config.toml
encoder_arch = "gmlp"
dataset = "synthesized solo parts of chorales (CocoChorales)"
train_examples = 39062
n_mels = 80
encoder_norm = "layernorm"
encoder_mlp_ratio = 4
encoder_layer_scale_init = 0.1
encoder_subsampling = 4
decoder_norm = "layernorm"
decoder_inner_norm = false
lr = 0.0074
adamw_lr_other_params = 0.00089
epochs = 79.0
final_lr_fraction = 0.01
weight_decay = 0.02
Rows from block 4 of the audio encoder of a small audio captioner, named by matrix and row number. Rows with one number belong to one neuron. Each number is 128 + 24 x the weight over its row's rms, rounded and kept within 0 to 255. All counts start at 0. Numbers have three digits each.
After each neuron's rows are labels from the 100 clips, of 14976, where the neuron reaches its largest size: "lies over" is the class under the peak. Only what is clearly more common there than usual is listed. The data: synthesized solo parts of chorales (CocoChorales). In brackets: how many of the 100.
# u: gMLP up (value half) (encoder.blocks.4.mixer.u.weight, 512x256), inputs 0-85
# v: gMLP up (gate half) (encoder.blocks.4.mixer.v.weight, 512x256), inputs 0-85
# out: gMLP down (encoder.blocks.4.mixer.out.weight, 256x512, transposed), outputs 0-85

u.208:146128095132128165131122128120131118164128127125083139206128120136136170108128115127126085128049098136128131128128129055084114131128128078179129070114128129106118128129118127128147062114188126129130127155102144148119127144127104066130132128128137128127159128
v.208:087129134132122135117116129129125127131127186134121172135113119182112114137181131144135085117134129159079113150158137108123114157110158120142132113125126122130132142151103118148114163134171069122115109126129172110108130145153052119127129161117118125121068107
out.208:129128116105177122128200078168125128127128125128125125129209128116092127114110114127112106214137131128079112127136128116125128128128128120128128131142133126128118109164120129128128119128128147123128218128127128128128054101130094128130123128054130119153128155
lies over: D4 (27); G#3 (26)

u.215:131127168143127105124181155145119157143180124117077155137086099123157171170083172140123122141089111159140101135184121121179123151076126111147129109128167118130138150116126102106111148161144131103116152132112131174153137143118130140145111109115106163100175116
v.215:140127120117131153120138126124103142143113120131161133166170135133136127100129132130129115093122060094146142148116154132141173119166183161076114116104179142105131131153121137131128099121143157113122173133145117123098118142154085087166106090159158118147163099
out.215:139099108149130119164163126153127069126143127137123144100107155137111144116092099205147134141129120161119083116126114112112137143125135163135058114163107114118156143111138126141132138099135124170095157111053144158165135137139134136116123169116102141129113131
lies over: silence (100)

u.12:150142128132165145131156160121119069135116154139078121182138117124152109132108135145123077098079131110090149124153099125198147161127166122149098157132136098127152187112148128107124117146121139107115161087157116142117139124142118126130117136135121117143153140
v.12:139177163157091139134218100107103125125112127135130069130127122141148116145128073112098139125115124131156169144151120088085121144130150109142102129072123124146153123149115147111099139108141116136102175137128127145144163159143126127111138140164128066091129113
out.12:118095146087121141099148108132156115138130094152124133138141133159076157091094148150135128171110133114117116125105122128111123185123185134153140126134131138131136091138126095128117132115113119136111076163123135143123110168143104129119103080122093137082127123
lies over: D4 (26)

u.216:128074130147118174141129118166116127123104145121136109130128137117120128154155102174162136162124084127122094159137136124120132140161107109111119145128096142129111094134083143170125105087183126138129136149154125145127112147127144127165125175119109148123160112
v.216:112133132141155103119137136138129119143059147112101161170126107142099166131109127132121149111118116134134130113127096182125128129178113134125159128130119126187163139148151140114118112119114143161107125163172120141129143121139134103128106128094163034167126135
out.216:119105054085152131117127110129161126141124133132116126130128110112118087164115105125167128082110134128140144145131128138114120118128159131125154121128128129140145128107124115105119108122106126123108132090114107128128133129120124186136109088128146093117116128
lies over: A#3 (37)

u.266:128125125127128158108129127131128119128169129126123128130125144144129114128128128135133127117128105131128127128126156128060128122128107126089128100138095128129103144128128183230126097107100132128134184167129105128125077128133160126123115150137128128128130084
v.266:105173159114160152102135124093140137174111125135193105159074125154161113135131129127127118120118119145169167115109102146164135115120160119103120129123138064122117107116128126116132146160156159105122074113129121127133129156114099156165127130150115126151152169
out.266:119128128128128128159129128128128145128076124193128128128125098096088118079128128162117104052113226128127171128250128133128114129141150139128128128129129163132170128128129126063128129126128154133149128127110128128079130130128129136128151131120126128151096156
lies over: A#3 (42)

u.213:094130146168158126155156125119097124132178107153142132130118121114140082157125099154113109093157069132143117135108131127142143134165119140108127112162111130126137128129101122102087161142183137126130148097152148086126131117143111095121140161094149120114167119
v.213:120128120126107129167156124142069128122133077115118148131148148131159129136128164118085173133121137118112130143139131111138155155186168144125117121145106128134134158119117140118144120140115128115104105117140104123180113197153183113122098141126131148147126109
out.213:086119128100136115134118130167105129125122154129107133152128134162137122113132100160142102122116111117164134155141107139143152152120117110125090128134133141131158076144139094118135091149164170135121070058162143102149094123116162164146133141106124119116151110
lies over: D4 (88)

u.296:111134130103131120157127147132123113145166100139140140150125175120113137140127140076177101140121098131080138083133130142157144116128170115112107156162167155141130116116105153113090128129126121121134089082047159151101165115176128126185106106104094153085164081
v.296:125143133118193135126125116110138078104143107129117126122132171128107140115125145118156104102083125132140190123127083158145121156099113109133155141168129123111121129170154124165108118126165118120113115134110139094105161161118138115128105160169145172132132121
out.296:141059143104121127125145119176198137132109131181133123111114105142135171148144122151113129115123131095146130112095149113143132131116137128135115113137131142138142118142117077133128147120105142137134130133153082147137113120109109090111161125125139196143118103
lies over: D4 (76)

u.401:114132109146138104121142097126140144108143117166109158134161111107128132135156119091126136107069150128151148120093118125122121078116178124149173133146102117161147115132142090100137133122127113118119100125121105086120132139166136144114120072148115118117108140
v.401:144146114152143133142139109088100074125154119128170115136131136128103155107167146112150117119134144108112125150142130129161106122111117110097160135175091156157063126151101096118146121130112142120117135117116146125128140125130118095107088152129118146128108148
out.401:134085145088129111167162112167121152148113163109128150127140114165135136117088134158130136132156089123141130168158080122111127084129092124129130139098103131158182152152153089122126110116163148102130182105171133124138135091116113128149126138139107129148133158
lies over: D4 (51); F#4 (35)

u.480:134094134102124127138146127106096125112123126121093161111128133166125127090125136101126111113105142138190124142118079131149156094117116069096130113145120127156095138118163133159122062137190125148164125152112145106126129136141065133155124102123135109115139129
v.480:092148110101110143169089140070085132135103118161094100171129168129110117152121102101145118090147157113130176163149120187137077086125147075110133149149136156132124078121128124126134108138141131134085141103154133121114111114123137153140122159128156120113149109
out.480:157151104131112133097138115139091171129177147132130125088150119139174103141120139131115104086120191151112128094122097137126143135129180141115097141114140120152162097129103090111140120135144120117128160152191100136138153128140121134111075163121150110141134117
lies over: D4 (29)